From a checkpoint of a small masked image model.
Model: 11.2M parameters, 48-pixel images, encoder arch vit, encoder patch size [6, 6], encoder layers 12, decoder width 256, decoder layers 2.
Training: soap at rate 0.0019, 11900 steps, batches of 128.
Rows from block 4 of the encoder of a small masked image model, named by matrix and row number. Rows with one number belong to one neuron. Each number is 128 + 24 x the weight over its row's rms, rounded and kept within 0 to 255. All counts start at 0. Numbers have three digits each.
After each neuron's rows are labels from the 100 images, of 14976, where the neuron reaches its highest value: "top examples" is what is common among them; "peak at" is the part of the image that holds the peak. Only what is clearly more common there than usual is listed. The data: capsule endoscopy frames (Kvasir-Capsule). In brackets: how many of the 100, against the usual share in percent.
# fc1: MLP up (encoder.blocks.4.mlp.fc1.weight, 1024x256), inputs 0-85
# fc2: MLP down (encoder.blocks.4.mlp.fc2.weight, 256x1024, transposed), outputs 0-85

fc1.383:150137107150151078124157103148144101110159129078121140156091101101107153130140157128108166116150106108152137186160140119114135147128165159159118112094090194135175080103109136131101099142108122132105136105147122154108139134154092072104119183151155117130162106
fc2.383:117086125141130156108149157050096121127119139103129141124129119083129170154123171145084104121175120106145146132183148146117136131112129146079118139103164145111100137119129169121105141140159138121131141147123144071097126094133151127174165128151108086145170059
top examples: finding: blood fresh (40 vs 0.9)
peak at: top right (37 vs 14.1)

fc1.65:145118106138129142163128127111144140158148154086141115130127104152098144164119118117121129157153112122123112137116124105114096106079121087113126151160155122136144101122104087112081148118147133127154103100134111142179104109091135115114125137148123113173090149
fc2.65:132106161138103106102129144141126095119118127156160150111121147124169139145101102145141168144134174089094129130115142169125110126120138120158157126113126138136105156117138094129139153171094108116088112085162141063116096143142119110120160156147142140121100153
top examples: finding: pylorus (47 vs 3.4)
peak at: top left (66 vs 14.1)

fc1.687:102144179140106099104153120073117126129115137099158133142102126102131096170150117102112120143098118139148079119128152115131118132112112184092134128193161082153109155128178099144160141118158124127152102157117127140135142127143107144148157071102144147141120162
fc2.687:165103111155160121156143122177116096085130107175121108141119134155109159074093114162125093126155128141069174118118131152163136106098104095183118097065093158102140113156110157131110105154109117169128130109128155111127110135133146117104095152124111160118163127
top examples: finding: ileocecal valve (27 vs 8.8)
peak at: bottom right (87 vs 14.1)

fc1.377:123107089104124105111117152140121096099122144127141177112148144154149106144152140101089113137145146108154144160136145118110093100141159126159116083145149135113144122125117172097148082141125160113173142088154141093161174177184111094147128125160123115158100136
fc2.377:145148171159133148142131108137179156156117133107142135128130132101135125119095152130117170120093119120128144112110099151123156146153113141097118124149132088147117148129116095147111156118140126138130103139091123154136139121105082161124131147125145118092153142
top examples: finding: pylorus (29 vs 3.4)
peak at: bottom left (39 vs 14.1)

fc1.52:176144114112112101113144121137133115118152129154117135109072102162156123131145144102127161098102146155114117142118146132129169116100103154094128099135090118116119136141138147145147134119121164100106188160148130157134117144133144139093162142116201138148146111
fc2.52:113110131136110123094122101131134125129139150139152120137123158074150131100140121156102114139148198143140125109112150165144113119168117102108088120109117121120132114140134132112099124119133110097140113110145143107131110121139170095154107125130122107167073127
top examples: finding: angiectasia (34 vs 1.8)
peak at: top left (38 vs 14.1)

fc1.586:144108111104113138094150117137158113095133129100138155084137123123106122100195096100122100113123126104099145092129169099121121134154124131145125111159104135154120075124132159124129129107107135144156137103125124115140132083138161110118127126122161155156147150
fc2.586:163153146113126119129177160109111103138097097117108119114116161110119141128119132133090110098140119089167191145109103154118159135151092165121142121123155132143087149104132106136126139133165187187129125107130154138107131164122145132109150081137140108140139095
top examples: finding: blood fresh (25 vs 0.9)
peak at: top right (48 vs 14.1)

fc1.517:126116127117149125089094107137126105095139138113127109138133164155178157120122144118140161108101129161109140187117132131105117114112158149163127153109155169151103127170118125137116151146099122089073130095104088123118084112123131113157127129118164107131147140
fc2.517:150142128118131135110083143101091131118110129135072106143126118098123172112163121149123118124139111150144129148131133106133134154153145122134150113119143158096149117155083099117143192139141100111070082101154110156144094134130139127171128105154089115153104160
top examples: finding: blood fresh (70 vs 0.9)
peak at: bottom left (33 vs 14.1)

fc1.564:111166078128104148103122162142147159118122145128203098112113099094162145158140135126155133210157138128097150130131177097143144115085111146139130112116155147142133120181193119116158148095131139134133137124119107130116127148145110102129167113091150147136129156
fc2.564:142139161153147086159120108144112081139116143118096140113123126150121108080131111106101100104113124163110123120104089153107120156156103106162149118153084074151114110125122129130092088150148116128141093140132161123135160122114122159165125136162105127142165129
top examples: finding: reduced mucosal view (26 vs 6.2)
peak at: top left (64 vs 14.1)

fc1.381:112154111145103154110162142130119097140116141102135114076095134148091127169106132117128136113165107135071131141118122117152087124116128134094155102141141083088137120116086124127143162126147106112104117102119127143119134125096068124125107145116114127183085122
fc2.381:144099105145126100110126102124130144124118117149133135162139116138131118099135103131092144142098138124159126138118085165155126126135098119122126130076113138131151121154163128091105126127093134128156104158102145117137141137118142112165113127103139163113137154
top examples: finding: foreign body (38 vs 1.6)
peak at: bottom left (33 vs 14.1)

fc1.746:114106119125117102130155163145132128078181140114154109130120126136162133155099129167139139099131161162123119123129130127109137114113155117096169142069154107143115136128206173132166107134166154136131123117125075129159158166133151149155111157115096142090111132
fc2.746:131150146188144142153112129139135138156129103121083122136126144121116107115117109118109159127105118082142117114143139128174146119122087147116139110158094117101110109147106102133121146148118108114122130075110159133112092090123120123104143123106149114153132134
top examples: finding: pylorus (25 vs 3.4)
peak at: middle left (29 vs 9.4)

fc1.228:144152134150121167093085113123129119132138148112096085133167163133149036143114142141149105115095088130129143150118146149094096148127106113092122099102153124154127115144116158147133139105152145139110126089135131141112155131146122165102121140112123118112141127
fc2.228:069128143120139095122123143167152166163133142151127106176163129084125155093117097120113133116129120101082153149123088153096066104135134129141117097098143126149096081138143122125158137097127115124113148121131134129147100159150101095142168146158169102104126152
top examples: finding: blood fresh (30 vs 0.9)
peak at: bottom right (78 vs 14.1)

fc1.149:143111121116118113108112120125113118082120157131099096121088136124100105149113101138136144150129117132125145128113167069085134144111176119162132139139113114149069082109146071111138124163148105155126100131122097071110166112138143155111104142126104106157116106
fc2.149:141145143120134102124143128108115171103154086111160110077102114151095149121115106144111133116133103131144103153138159139127150169146155139137154087170120128137141141141120109139100119134114107163147142089109135138135115100127137138150140088128190130082114123
top examples: finding: blood fresh (55 vs 0.9)
peak at: top left (38 vs 14.1)

fc1.257:150101128116143091113132150155125118133141102087132102109140134128165175114144128167083119162124103127136135116126120077134132135115150156102123105083152083161134149158116172143120127140146154197112094139158114130125151145155126107122148117163155069099132135
fc2.257:143102147116116147100143101115136098124117151157161113103149121093110121101108115134190167145143156151145086074119118103121126114183103098118117126146131133110136124155145139117130166130119081118118117096123117189155145118074165136110158103119095096130094109
top examples: finding: angiectasia (28 vs 1.8)
peak at: bottom right (42 vs 14.1)

fc1.367:114113156131142121148105126136103142125146169122129166143116162138103128143138164087145136180070062121086119130126134103108122152136141122171157150111114147109114130154122093158118135069095143137082164088188122100115097126084130133131140147113120114148180125
fc2.367:119105117125151103089122115123137129121080117125131121131114120130106140110127125142082162110159147121169146098126160187165093082111113106120119158143136109121115085124159170133144113139120103138140110143119124121143125144093103150129124120140146128150134101
top examples: finding: ulcer (44 vs 1.6)
peak at: bottom right (32 vs 14.1)

fc1.403:100112108114124110120108097091172138134151145139103142136158122111139159173154119131164114152086124148089191116121172115128177143102135128174110163112148097148139091166156165132146136135119118128073109116131122100110142097119124100110158142147157120098088102
fc2.403:157129172165118135118135114157099097147110114100150150126124133158135106105130103145104113142134143150154122147166068152124122122129125145120135131140118126120119133105128099113126139142130146142158125130132124152152111159132117134125117103094118122139155129
top examples: finding: pylorus (29 vs 3.4)
peak at: top right (52 vs 14.1)

fc1.349:141120082136140156138160138163169128143166151080134088117096117108129134167110095126136124150115118094129138139156158127044096115139140154152132127129168119112147130132140183093114172170112119175122113147115137151146148175094083139142146130148110159150149121
fc2.349:147132145130126139082150119108138112123153106166133137154093124108098167126118130126119150134135111120103095124111101146105127115121153133147084128124115103161126132128131111079162120080086101125150129132100134141138162114167120129129137144128129117104119144
top examples: finding: pylorus (47 vs 3.4)
peak at: middle left (44 vs 9.4)

fc1.491:125142113135119082119115152168130113132120117101072122120157113147168148116120154152136163153118120162112135142129138113099117126096103122152113162098137138184166108107148154105118113159147126131137152129161107094104139082140117102161116093125141129160109160
fc2.491:111144140111152131150114128122123114093110129145163126113111129164136119094102113150056126095142125136132083134150109151144145115124144095124114138147110150101119140175132072176138159112103116177120127160100143109125127161162116105140182172160111122104114134
top examples: finding: blood fresh (45 vs 0.9)
peak at: top left (46 vs 14.1)

fc1.648:120126122152128124119119151156082163106172111157130118119114140144123145164148108134142117128164113146110146132126150120104125152092099138114137148059159129124147103188154143097140148145171180136167115133142110152115144141174155109119085108088123115132149112
fc2.648:116127128140140132132121089106175121147103151125095126108143144088167119071101111094134145121123144125150143126118085144163151109165081101131148125181070122141123094113132141159102102096097094114119123129123130112134105105108121102157154124166132142125134137
top examples: finding: ileocecal valve (25 vs 8.8)
peak at: bottom right (45 vs 14.1)

fc1.617:153153141112115122116129169167111120126113125152093145132132121136158104170141129112120160108110127100111093118070157134131157117124161149122148130139191175135142106142160154120090128134149115120125112120135111144127139123112127168109152149140136106110202080
fc2.617:121142138139137134119125073115154160123137154107127137131108122130103130060133141116132098143144140136135138174144101144116111128110122121122113107154090142139143153116128129116174113117130147140112112140122151136143144100159120104178124112138088122125054161
top examples: finding: reduced mucosal view (27 vs 6.2)
peak at: top centre (28 vs 9.4)

fc1.599:088138077134083129077133118171085138074103141131125163100090131102154123133153156150122172134129170140125146153123121095128115134173147101125127127135158153090112106121112138074097171112114095122132111145167150145117119173146158145169130141094133121116129142
fc2.599:086099110145106142151141101102082133117096154146138138175159121134182127092096133120099143145108140110072107171129131141113145108104160106135133123137146161107106142157111149109110153181117137154152108122103139139140097127130141078149141152146122138119113106
top examples: finding: ileocecal valve (28 vs 8.8)
peak at: bottom right (61 vs 14.1)

fc1.232:158141129103086162098139112116112139140121158126109086126155138113119103127143111109184136142104101122133177095115137135123108080190113133107171125137159107144163114144129094101152161128134125115098126140172155125150115108131134118075164127136095128178100108
fc2.232:130091118178105105143106125113100133147104125140154139141100122105158116121110119121085101115132146146107095150107101158144183146122155129147098130148108186103142111126127157162094153118159130136143136177142094136131111141145130155161104141133140131150148137
top examples: finding: ulcer (37 vs 1.6)
peak at: bottom left (42 vs 14.1)

fc1.269:150178113107116123134130134117140084144115111117147124153095144104117183133150165128136145109110140112115120108127163168161122084130115137133112140118105132134139128125135113104165133091116122139122154160149153190148099117100103087113149149152132161093086137
fc2.269:099103129130132135104133133160134150120132133143130133119127118162171112099140085132080145133125125103116094120121115125122124138119112129150136122116171113151127130173120104139139142161124111144141100120114128079125147136151148082109153100124143100132136125
top examples: finding: pylorus (25 vs 3.4)
peak at: top centre (29 vs 9.4)

fc1.516:100066129101084115111138108124092112130134086130149164136115105122144162169142131145144109162140103089127135101115155131068129105069118118129177132112107125090122135173154129139132172118101134126136110138119092140142124159173140143138127166129110148091154124
fc2.516:108158111189111113162155122136127100110116116114106106103128161094139121076115121144101144109111145151120134152146128102184119133157068117142149128139111134113135112113118105142114118110142122118121139121147119116140126085104122157146123132138138115151143120
top examples: finding: ileocecal valve (28 vs 8.8)
peak at: top right (39 vs 14.1); top centre (26 vs 9.4)

fc1.126:145168098099095095161126126150104145129081150114132153106123143102152124154072141096124136141149127123135113103093127120127151139093114140155146118136157162145122080104087124134119165128159156133123132093158149138106106109142087157165129111141116124150136118
fc2.126:128137181115128145103103087111110132099157161128092187157141159126109109151141159150118102162109163108154101117145101164123143112139107135073153114115095144127125118152128152120112155158083179140080135156149171126123162130114132119160116101105133150128128156
top examples: finding: blood fresh (45 vs 0.9)
peak at: middle left (36 vs 9.4)