{"encoder_arch": "vit", "model": "masked image model", "dataset": "capsule endoscopy frames (Kvasir-Capsule)", "train_examples": 42238, "image_size": 48, "crop_scale_min": 1, "horizontal_flip": true, "rotation_deg": 5, "method": "mae", "mask_ratio": 0.6, "loss": "mse", "encoder_norm": "layernorm", "encoder_norm_position": "pre", "encoder_activation": "gelu", "encoder_mlp_ratio": 4, "encoder_head_dim": 32, "encoder_fused_qkv": true, "encoder_bias": "none", "encoder_qk_norm": true, "encoder_layer_scale_init": 1.0, "encoder_parallel_block": false, "encoder_inner_norm": false, "encoder_drop_path": 0.05, "encoder_patch_size": [6, 6], "encoder_layers": 12, "encoder_width": 256, "encoder_positions": "rope", "decoder_width": 256, "norm_pix_loss": true, "decoder_layers": 2, "init": "trunc_normal_002", "residual_init": "scaled_by_depth", "optimizer": "soap", "beta2": 0.99, "learning_rate": 0.0019, "beta1": 0.95, "shampoo_beta": 0.99, "eps": 1e-08, "precondition_frequency": 50, "max_precond_dim": 512, "one_sided": true, "adamw_lr_other_params": 0.0027, "max_grad_norm": 1.0, "max_steps": 11900, "batch_size": 128, "epochs": 36.1, "lr_schedule": "step", "warmup_steps": 590, "weight_decay": 0.08, "adamw_weight_decay_other_params": 0.01}
Rows from block 4 of the encoder of a small masked image model, named by matrix and row number. Rows with one number belong to one neuron. Each number is 128 + 24 x the weight over its row's rms, rounded and kept within 0 to 255. All counts start at 0.
Before each neuron's rows are labels from the 100 images, of 14976, where the neuron reaches its highest value: "top examples" is what is common among them. Only what is clearly more common there than usual is listed. The data: capsule endoscopy frames (Kvasir-Capsule). In brackets: how many of the 100, against the usual share in percent.
# fc1: MLP up (encoder.blocks.4.mlp.fc1.weight, 1024x256), inputs 86-171
# fc2: MLP down (encoder.blocks.4.mlp.fc2.weight, 256x1024, transposed), outputs 86-171

top examples: finding: reduced mucosal view (30 vs 6.2)
fc1.315 [138 108 160 170 119 166 123 130 123 121 122  98 101 112 125 114 119 119 105  99 164 165 152 159 114 168 127 112 128 154 142 151 148 125 111 111 134 129 108 157 132 136  55 133 149 162 125 131 154 123 125 174 100  94 125 121  84 122  95 118 160  71 100  75  96 130 103 152 130 117 129 128 107 147 121  88 183 129 146 123 142 125  75 143 141 115]
fc2.315 [149 132 142 124 144 147  84 112 122 156 150 133 164 106 103 155 162 168 124 164 128 125 141 122 134 115 117  99 163 128 116 110 134 124 155 136  90 157 104 117 114 144 124 167 112 116 151  97 119 135  80 126 100 118 148 173 154  93 113 129 126 133  84 173 139 147 124 153 119 112 113 115 133  97 140 114 117  95 189 134 109 122 133  95 108 106]

top examples: finding: angiectasia (32 vs 1.8)
fc1.138 [137 119 144 133 109 155 122 146 116 163 141 116 112  66  91 107 119 145 117 154  81 118 100 152  73 110 149 141 109 115  65 163 108 120 116 107 119 148 101 144 138 152 118 101 177 181 176 144 158 101 103 158 146  88  93 124 119 130  84 126 126  77  93 117 105 162 119 160 140  91 167 149 103 133 143 109 163 125 102 117 137  98 117 136 101 139]
fc2.138 [122 129 115 138 146  99 123  91  94 124  92 135 110 117 107 134 135 135 158 162  69 158 166 129 147 169 119 122 155 140 104  93 151 127 119 117 106 127 141 116 131 114 178 167 114 113 109 125 111 125 135 125 126 137 149 148 125 135 144 136 141  82 121 166 112 123  93 144 111 123 131 129 163  97 155 127 146 164 143 140  94  77 135  80  92 136]

top examples: finding: foreign body (27 vs 1.6)
fc1.725 [ 95 113 159 137 139  97 126  87 145 110 130  80 141 153 158 138 146 101 117 135 111 137 167 100 127 120 147  84 130 146 154 143 102  71  95 124 105 173  98 167 175 151 160 147 144 179  69 152 126 162 133 162 139 157 126  99 133 123  82 151 163  83 107 143  96  96 180 133 116  98 146 102 118 109 140 134 147 143 124 128 132 137 150 146 183 123]
fc2.725 [118 122  81 109 146 154 163 130 145 116 129 179  86 117 147 125  63 128 126 133 110 128 157 132 166 117 125 116 130 150 143 100 154 143 114 128 133 101 163  92 106  97 137 125 131  78 131 120 107 104 126 128 128 122 104 147 118 134 146 148 101 158 137 134 134 111  94 121 155  97  98  91 132 129  74 130 101 123 147 145 164 144 154 103  89 106]

top examples: finding: pylorus (28 vs 3.4)
fc1.674 [ 72 155 111  66 137 114 119 131 163  85 139  98 146 165 147 191 106 121 167 109 115 110 131 165 127 107 169 134 139 101 101 115 127 121 132 121 102 133 146 120 131 126 119 123 137 128 118 148 165  94 162 118 112 149 124 145 144 137 142 140 149 113 120 112 129 143 151 158 107 149 120 130 158 110 144 105  94 156 161 168 167 162 106 124 120 115]
fc2.674 [147 135 113 143 128 117 127 131 139 151 140 138 146 123 109 134 110 103 130 145 115 143 158 136 169 131 117 144 129 151 110 130 113 139 120 139 181 135 127 117 165 117 112 121  95  76 135 115 101 128 137  88 166 121 138 109 114 110 108 168 148 112 131 143 116 116 156 123 117 111 122 164 116 148 116 113 154 150 109  88 129 141 153 128  98 111]

top examples: finding: ulcer (40 vs 1.6)
fc1.132 [154 152 136 134 146 127 128 117 112 105 136 100 164 135 130 122 160 149 156 135 127 149 125 177 120 123 100 150 194 113 136 117 114 126 146 142 115 132 104 141 152 109 132 128 136 139 153 101 111 140 126 134 116 111 136 120 114 133 113 108 130 171 144 129 131 144 128 172 130  99 142 138  69 156 147 116 119 152  87 115 160  91 139 131 125 137]
fc2.132 [116 119  99 109 124  96  98 180 127 150 118 116 118 143 111 117 123 142  90 113 172 101 145 123 112 138 151  86  89 136 141 145 144 147 123 112  98 150 125 110 128 133 152 122 146 117 102 135 158 152 124 147 112 134 127 125 165 146 134 112 145 124 137 144 144 125 142  99 142 132 103 133 145 111 106 104 123 102 136 129 154 160 118 152  85 114]

top examples: finding: angiectasia (30 vs 1.8)
fc1.457 [113 144 154 155 112 114 146 121 129 134 114  76 184 112 115 110 135 124 167 138 114  86 141 116 141 126 127 150 124 103 106 117 142 108  88 129 141  92  95 137 126 135 127 131 149 147 158 138  95  96 149 108 112 139 147 132 116 140 127 159 156 157 113 146  97 160 147 130 182 115  84 119 143  84 139 118 104 122 142 131 140  94 176  71 149 133]
fc2.457 [138  90 115 112 141 108 131 126  86 119 143 109  91 129  84 157 151 144 125 115 154 111 136 119 136 108 137 108 153 154 186 102 139 121 138 132 153 137  93 148 162 158 101  96 143  99 150 111 152 122 139 137 128 118 103 115 164 106 107 116 139 165 118 105 119  67 124 125 132 171 103 125 146 142  90 150 123 143 122 136 142 184 107 125  86  94]

top examples: finding: ileocecal valve (41 vs 8.8)
fc1.558 [ 89 144 128 124 101 117 105 115 146 167 156 118 133 106 110 139 161 163  98 156 128 143 122 124  86 113 133 127 155  93 133 119 110 127 130 102  94  69 157 144 111 141  85 100 124 122 134 154 105 100 107 131 139 129 123  98 149 162 102 112  95 131 122 127 117  75 123 145 120 122 142 121 137 108 134 133 112 129 179  93 152  78 172 102 108 138]
fc2.558 [ 84 154  82 116 113 166 119 128 116 129 106 178 160 131 130 133  82 107 132 135 115 157 139 124 127 142 182 112 113 145  92 195 138 118 137 129 160  82 136 115 152 103 106 109  94 122 117 113 127 143 146 127 128 123 159 131  98 135 150 169 146 164 130 121 126 151 115  99 148 141 119 155 134 119 116 128  91 100 121 126 160 120 191 144  85 134]

top examples: finding: angiectasia (34 vs 1.8)
fc1.52 [160 133 128 154 126 176 139 131 120 124 135 197 128 131 149 132 151 187 113 143 102 133 106 111  85 111 121 119 134 155  84 123  86 114  85 114 106  88 111 103 120 113 112 152 158 143 138  54 131 100 151 147 124 132 151 139 126 122 102 127 171 101 140 115 134 143  98 126 123 130 116 137 137 150 118 106 124 107 118 163 161 137 117 115 137 171]
fc2.52 [146 124 104 138 123 119  98 110 119 134 124 121 166 114 105  85  99 128  98 131 117 169 173 173  92 123 125 116 137 116  67 128 158 100 110 120 119 134 147 144 154 139  75 155 127 117 112 167 128  98 161 109 116 126 139 134 125 117 202 122 149  51 107 114 128 120 143 125 130 136 112 134 121 134 145  84 121 135 111 110  97 125 178 157 108  61]

top examples: finding: reduced mucosal view (36 vs 6.2)
fc1.27 [142  98 141 105 146 119 141 100 122 109 134 127 136 157 118  86 116 106 153 125 138 146 112 145 170 152 105 143 147 129 188  91 160 115 157 141  88 114 125  82 142  81  77 145 162 150 116 140 158 151 119 143 135 161 134 143 118 112  88 112 143 137 126 162 142 153 158 141  94 135 105 123 111 120 138 151  71 173 160 164 151 191  89 143 161 160]
fc2.27 [150 138 130 133 175  89 128 132 142 125 121  79 147  89 152 151 105 147  92  91 104  82 117 105 100 129 122 132 128 121 147 132 130 143 101 151 136 148 111 155 151 141 161 114 137 105  97 116 107 131 126  98 145 105 114 138 105 119 142 167 116  95 108 149 134 122 120 124 125 153  76 109  67 111 124  91 141 134 146 124 124 110 133 123 110 113]

top examples: finding: angiectasia (42 vs 1.8)
fc1.12 [ 90 139 119 143  91 112 103 137 100 113 179 124 145 140 141 101 169 102 143 102  94 125  97 146  94 117 145 138 162 127 113 134 161 165 141 129 102 162 147 115 132  97 127 153 173 167 160  93 190 117 118 120 160 112  93 167 152 144 152 116 127  73  92 117 138 114 152 141 141 112 157 104  89 168 104  96 116 107 146 139 137 101 109 102 136 159]
fc2.12 [128  98 111 184 154 127 122 138 135 108 155 114 155 107 174 142 147 139 164  49 164 116 151 137 112 137 104 158 154 157 132 122 117 143  87 109 123 138 103 100 148 145 149  89 123 140 165 125 141  52 116  89 144 112 120  81 135 108 100 120 152 119 155 117 112 118 161 139 139 114 129  72 122 116 156 133 104 116 147 135 144 153  99 147 134 129]

top examples: finding: angiectasia (46 vs 1.8)
fc1.662 [136 139 152 141 102 100 113  93 139 106 160 142 100 150 127 142  80 136 140 107  94  77 112 131 138 122 167  91 146 140 136  86 162 112 143  91 126 134 121 134 100 129 147 127 163 123 110 140 129  82  95 166 123 101 125 131 118 135 124 119 111 105 134 139 113 147 140 169 119  95 148 140 125 103 127  98 164 134 129 128 108  99 137 101  86  86]
fc2.662 [154 101 125  94  98 112 100 122 106  99  96 126 118 135 132  99 140  85 115 121 133 113  99  99 105 104 122 151 111 159 141 123 125 101 122 135 143 134 140 134  99 105 124 100  93 128 112 103 146  98 101 149 112 100 147 121 141 198 166 104 125 172 149 113 142 127 193 143 152 144 126  63 153  85 121 120 128 123 124 169 119 131 131 136 141 130]

top examples: finding: blood fresh (37 vs 0.9)
fc1.595 [111 111 143 112 130 150 146 124 110 154 140 140 126 141 132 119 163 108 101 135 106 182 158 149 115 155  89  82  88 132 123 150 178 117 108 106 119 152 119 153 161 108 149 142  93 157 116 106 124  98 152 103 114 147 160 150 137 153 120  97 139 125 160  85 131 106 163 130 105 109 128 141 108 111 179 137 142 152 137 157 138 118 145 157 132 194]
fc2.595 [126 138 109 146 142 149 147 149 125 113 149 117 148 113 143 130 104 151  97 135 127 148 151 139  84 126 149 163  98  96 147  93 126 114 118 110 114  92 128 175 146 117  99 102 165 131 153 116 100  97 146 134 148 144 146 143 134 128 131 138 149  69  93  82 161 140 105 150 139 103 130 128 125 134 163 143 148 109  98 122 138 108 125 134 164 126]

top examples: finding: reduced mucosal view (25 vs 6.2)
fc1.96 [121 175 134 108 187 121 147 159 118 170 138  96 138 137 160 102  94 129 100 128 144 159 120 131 106 118 132 110 135 150 182 115 140  84 118 136 132 197 138 108 175 160 127 100 153 168 120 137 121 156 146 126 145 155  96 141 100 114 110 159 108 128 151  77  97 107 125 136 141 127 122 125 149 106  98 105  90 141  94 152 144 129 164 145 155 153]
fc2.96 [174 133 129 113 152 133 133 102 149 138  89 131 136 132 112 147 164 134 152 135 116 145 144 107 149 126 110 128 161 144 106 111 134 131  66  96 165 131 153 140 121 123 110 132 109 106 135 111  89 142 122 127 115 133 137 146 127 119 166 113 155 174 104 140 145 118 110 112 133 106 102 146 140 152 135 145 154 103 150 121 153 109 149 132  98  97]

top examples: finding: pylorus (26 vs 3.4)
fc1.665 [123 122  96 166  70 123 117  79 145 116 160 132 114 138 119 136 125 101 137 148 118 105  97 115 141 166  99 123 108 110 129 120 131  96 138 115 101 155 133 108  64 168 112 128 112 169 140 102 184 113 137 143 120 149 147 145 171 150 108 138 158 140 123 127 105 104 162 167  75 150 131  98 142 131 158 147 134 181 138 123 140 131 104 136 128 100]
fc2.665 [140 131 135  81 151 133 115 168  94 110 112 135 143 111 149  88 138 142 118 130 118 131 180 144 112  87 148 144 128 143 118 118 149 166 127 122 159 143 146 123 162  75 140 135 160 117 132 157  69 117 121 141 126 139  90  89 123  87 114 107 109 134 120 167 143 128 104 115 163 148 105 138 113 124  92 119 132  70 133 130 116  95 140 110 139 137]

top examples: finding: reduced mucosal view (26 vs 6.2)
fc1.158 [102 102 125 110 155 114 123 152 103 132 111 143 165 170 156  79 108 124 129 118  75 132  94  94 165 107  95 141 154  88 162 120 136 149 168 141  98 150 152 134 203 150 136 132 169 149 100 128  89  81 119 139 127 121 166 157 127 105 113 106 128 136 142 117 141 140 157 178 115 131 152 162 160 145 133 116 104  95 166 110 140 122 124 114 166 147]
fc2.158 [172 129 166 130 132 134 118 111 136 107 132 140 121 133 120 156 119 112 116 125 170 125 137 152 120 134 135 138 132 122  98 121 115 123 112 110 126  94 125  96  83  90 145 124 129 106 129 152 137 147 120 126 116 149 134 136 128 133 152 150 109 142 151 140 129 107 111 119 126 115 157 112 119 115 158 120 154 102 109 154 145 105 136 141 110 129]

top examples: finding: ulcer (29 vs 1.6)
fc1.44 [124 112 146 116 127 115 143 147  69 123 114 112 109 131 119 157 114 117  71 125 131 158 158 135 133 112 138  97 136 137 130 110 136 155 118 113 159 110 171 162  96 152 110 150 124 139 163  99 140  92 135 108 125 163  88 109 105  83 107  72 120 122 136 152 145 114 143 105 120 155  94 159 165 156 111 145 118 115  98 168 129 109 152 172 181 141]
fc2.44 [134 112 124 167 166 129 123 121  86 136  95 125  63 153 142 112 120 111 134 150 107 122 122 145 126 131 153 122 113 101 171 167 138  73 165 119 116 128 119 143 163 120 125  92 111 107 139 171 140 110 141  84  84 118 114 155 145 128 150  94 121 116  77 127 109 136 186 110  90 148 124 111 130 106 140 129 124 121 144 100  68 127 101 108  97 112]

top examples: finding: ileocecal valve (65 vs 8.8)
fc1.572 [133 124 126 142 104  97 135 116 102  91 149 165 143 129 136  97 141 133 131 117 124 120 134 116 122 167  94 144 124 140 112  75 147 123 123 101 192 112 129 113  59 131 110 134 104 158 116  95 124 143 136 193  95 131 131 123 130 156 108  95 137 136 130  96 120 146 100 113  87 131 122 117 107 162 130 170 115 109 129 122 171  93 163  96  89 106]
fc2.572 [103 108 101  92 118 122  74 121 110 168 117 144  71 138  96 160 135 129 105 137 133 102 148 161 133 126 156 113 115 140 124 136 148  98 142 128 103 117 139 155 110 134 155 158  84 117 170 162  98 129 135 109 147 143 156 149 137  85 135 126 134 142 129 133 110 169 168 128 142 114 124 159 160  91 150 124  91 137 111 132 101  94 189 140 162 144]

top examples: finding: blood fresh (30 vs 0.9)
fc1.228 [112 149 113 106 153 110 104 110 138 101 122 100 146 130 142 157 105 147 163 126 142 143 130 106 115  74 170 114 131 106 127 144 121  88 138 150 115 146 111 108 143 123 120 149  69 118 120 126 125  92 136 133 138 117 124 130 155  99 101 126 116 109 117  84 115 106 106 124  89 112 143  96 113 117 136 102  99 147 141 122  85 115 165 155 170 126]
fc2.228 [153 125 138  87 155 111 112 107 128 114 165  80 116 136 160 133 102  91 143 154 153 135  98 163 140 109 117 120  89 140 164 125 100 156 129 133 130 143  97 144 121 128 189 120 145 117 121 156 119 134 118 119 124 124 166 120 187 148 129 126 142 155 143 125 138 141 128 116  65 141 137 129 132 139 131 131 136 124 132 131 135 148 110 142 117 133]

top examples: finding: angiectasia (40 vs 1.8)
fc1.107 [108  94 117 133 131 148 122 110 119 159 153 127 126 139 130 135 147 164 140 113 119 115 139 126 138 115 129 117  99 150 141 116  90 169 127  99 102 104 164 141 108 104 100 158  97 139 167 143 122 108 117 181 135 115  87 111  94 123 107 149 148 139 130 102 135 110 147 187 127 150 108 141 151  97 165  96 150 169 136 122 130 118 111 160 111 148]
fc2.107 [125 144 134 148 137  81 136  95 117 113 112 130  90 114  98  47 102 130 103 169  97 154 131 130 129  95 123 134 125 155 131 125 153 135 110 128 133 122 100 116 126 183 122 112 109  90 112  81 138 149 149  65 166 152 144 180 165 146 137 104 152 123 133 126 133 140 101  92 119 111  75 159 117 117 107 152 160 142 128 152 150 110 107 102 114 115]

top examples: finding: ulcer (36 vs 1.6)
fc1.169 [138 156 121 127 124 127 144 130 126 142 117 144 139 149 149 118 123 135 152 161  95 110 159 122 169  87 100 108 133 158 115 147  96 139 115 175 151 100 116 153  73 104 159 151 152 102 133 103 120 113 120 122 140 133 122 118 148 118  95 127 136 123 125 163 131  83 144 157 117  95 162 132 170 155 101 130 113 115 110 130 131  91 160 125 159 121]
fc2.169 [112 110 119 128 113 103 147 126 132 101 161 150 155 125 128 105 135 133  78 118 157 108  95 139  90 127 160 133  95 112 144 131 159 115 121  85  69 127 156 135 162 141 116  70  76 127 127 110 181 109 150 118 139 121 135 109 125  90  97 112 123 140 127 157 129 120 126 149  75 150 101 122 123  80 108 139 130 129 136 138 148 133 124 156  84  87]

top examples: finding: foreign body (28 vs 1.6)
fc1.333 [131 150 131 159  76 131 145 127 119 114 122 156 154 127 170 154  83 142 174 126 140  96 150 124 133 148 166 125 116 124 104 119 113 145 122 136 126 125 160  79  83 143 143 148 117 123 151 109 150 122 144 161  92 114  97 113  85 136 101 126 128 119 124 166 128 130 126 141 122 131 139 109 141 173  85 129 122 177 140 107  88 131 106 123 148  87]
fc2.333 [164 109 115 126 166 106 155 123 140 123 109 107  89 128  94 136 117 126  92 149 122 133 120  98 119 124 131  83 107 128 163 106 115 114 139 124 134 114 123 170 159  92 140 105 137 142 110 162  99 132  95 125 155 166 172 108 117 107 160 143 123 124 131 147 129 157 146 147 121 137 136 158 103 102 162 113 108 121 132 125 164  97 147 107 110 120]

top examples: finding: pylorus (41 vs 3.4)
fc1.480 [114 132 136 130 164 128 145 109 157 153 129 122  93 144 101 152 135 120 142 145  89 135 120 105 127 128 141 149 115 102  92 124 122 149 134 129 106 127 181 112 120 112 121 177 168 138 130 108  87 125 136 147  99 154 155 129 136  98 112 149 142  93 144 122 103 161 120 108 119 117 143  90  92 161 123 113  95 126 153 157 118 138 131 117 126 115]
fc2.480 [123 158 140 135 110 112 129 136 139  94 144  92 106 170 120 162 155 126  68  92 158 127  91 138 132 116 167 146 128  95 111 114 120 143 132 152  91 135 145 128 131 143 107 108 152 135  96 140 138 107 155 150 156 121 120  73  76 149 126 159 146 107 148 106 130 138 136 116 128 162 107 142 102  65 155 145 132  86 150 166  85 103 127 163 120 107]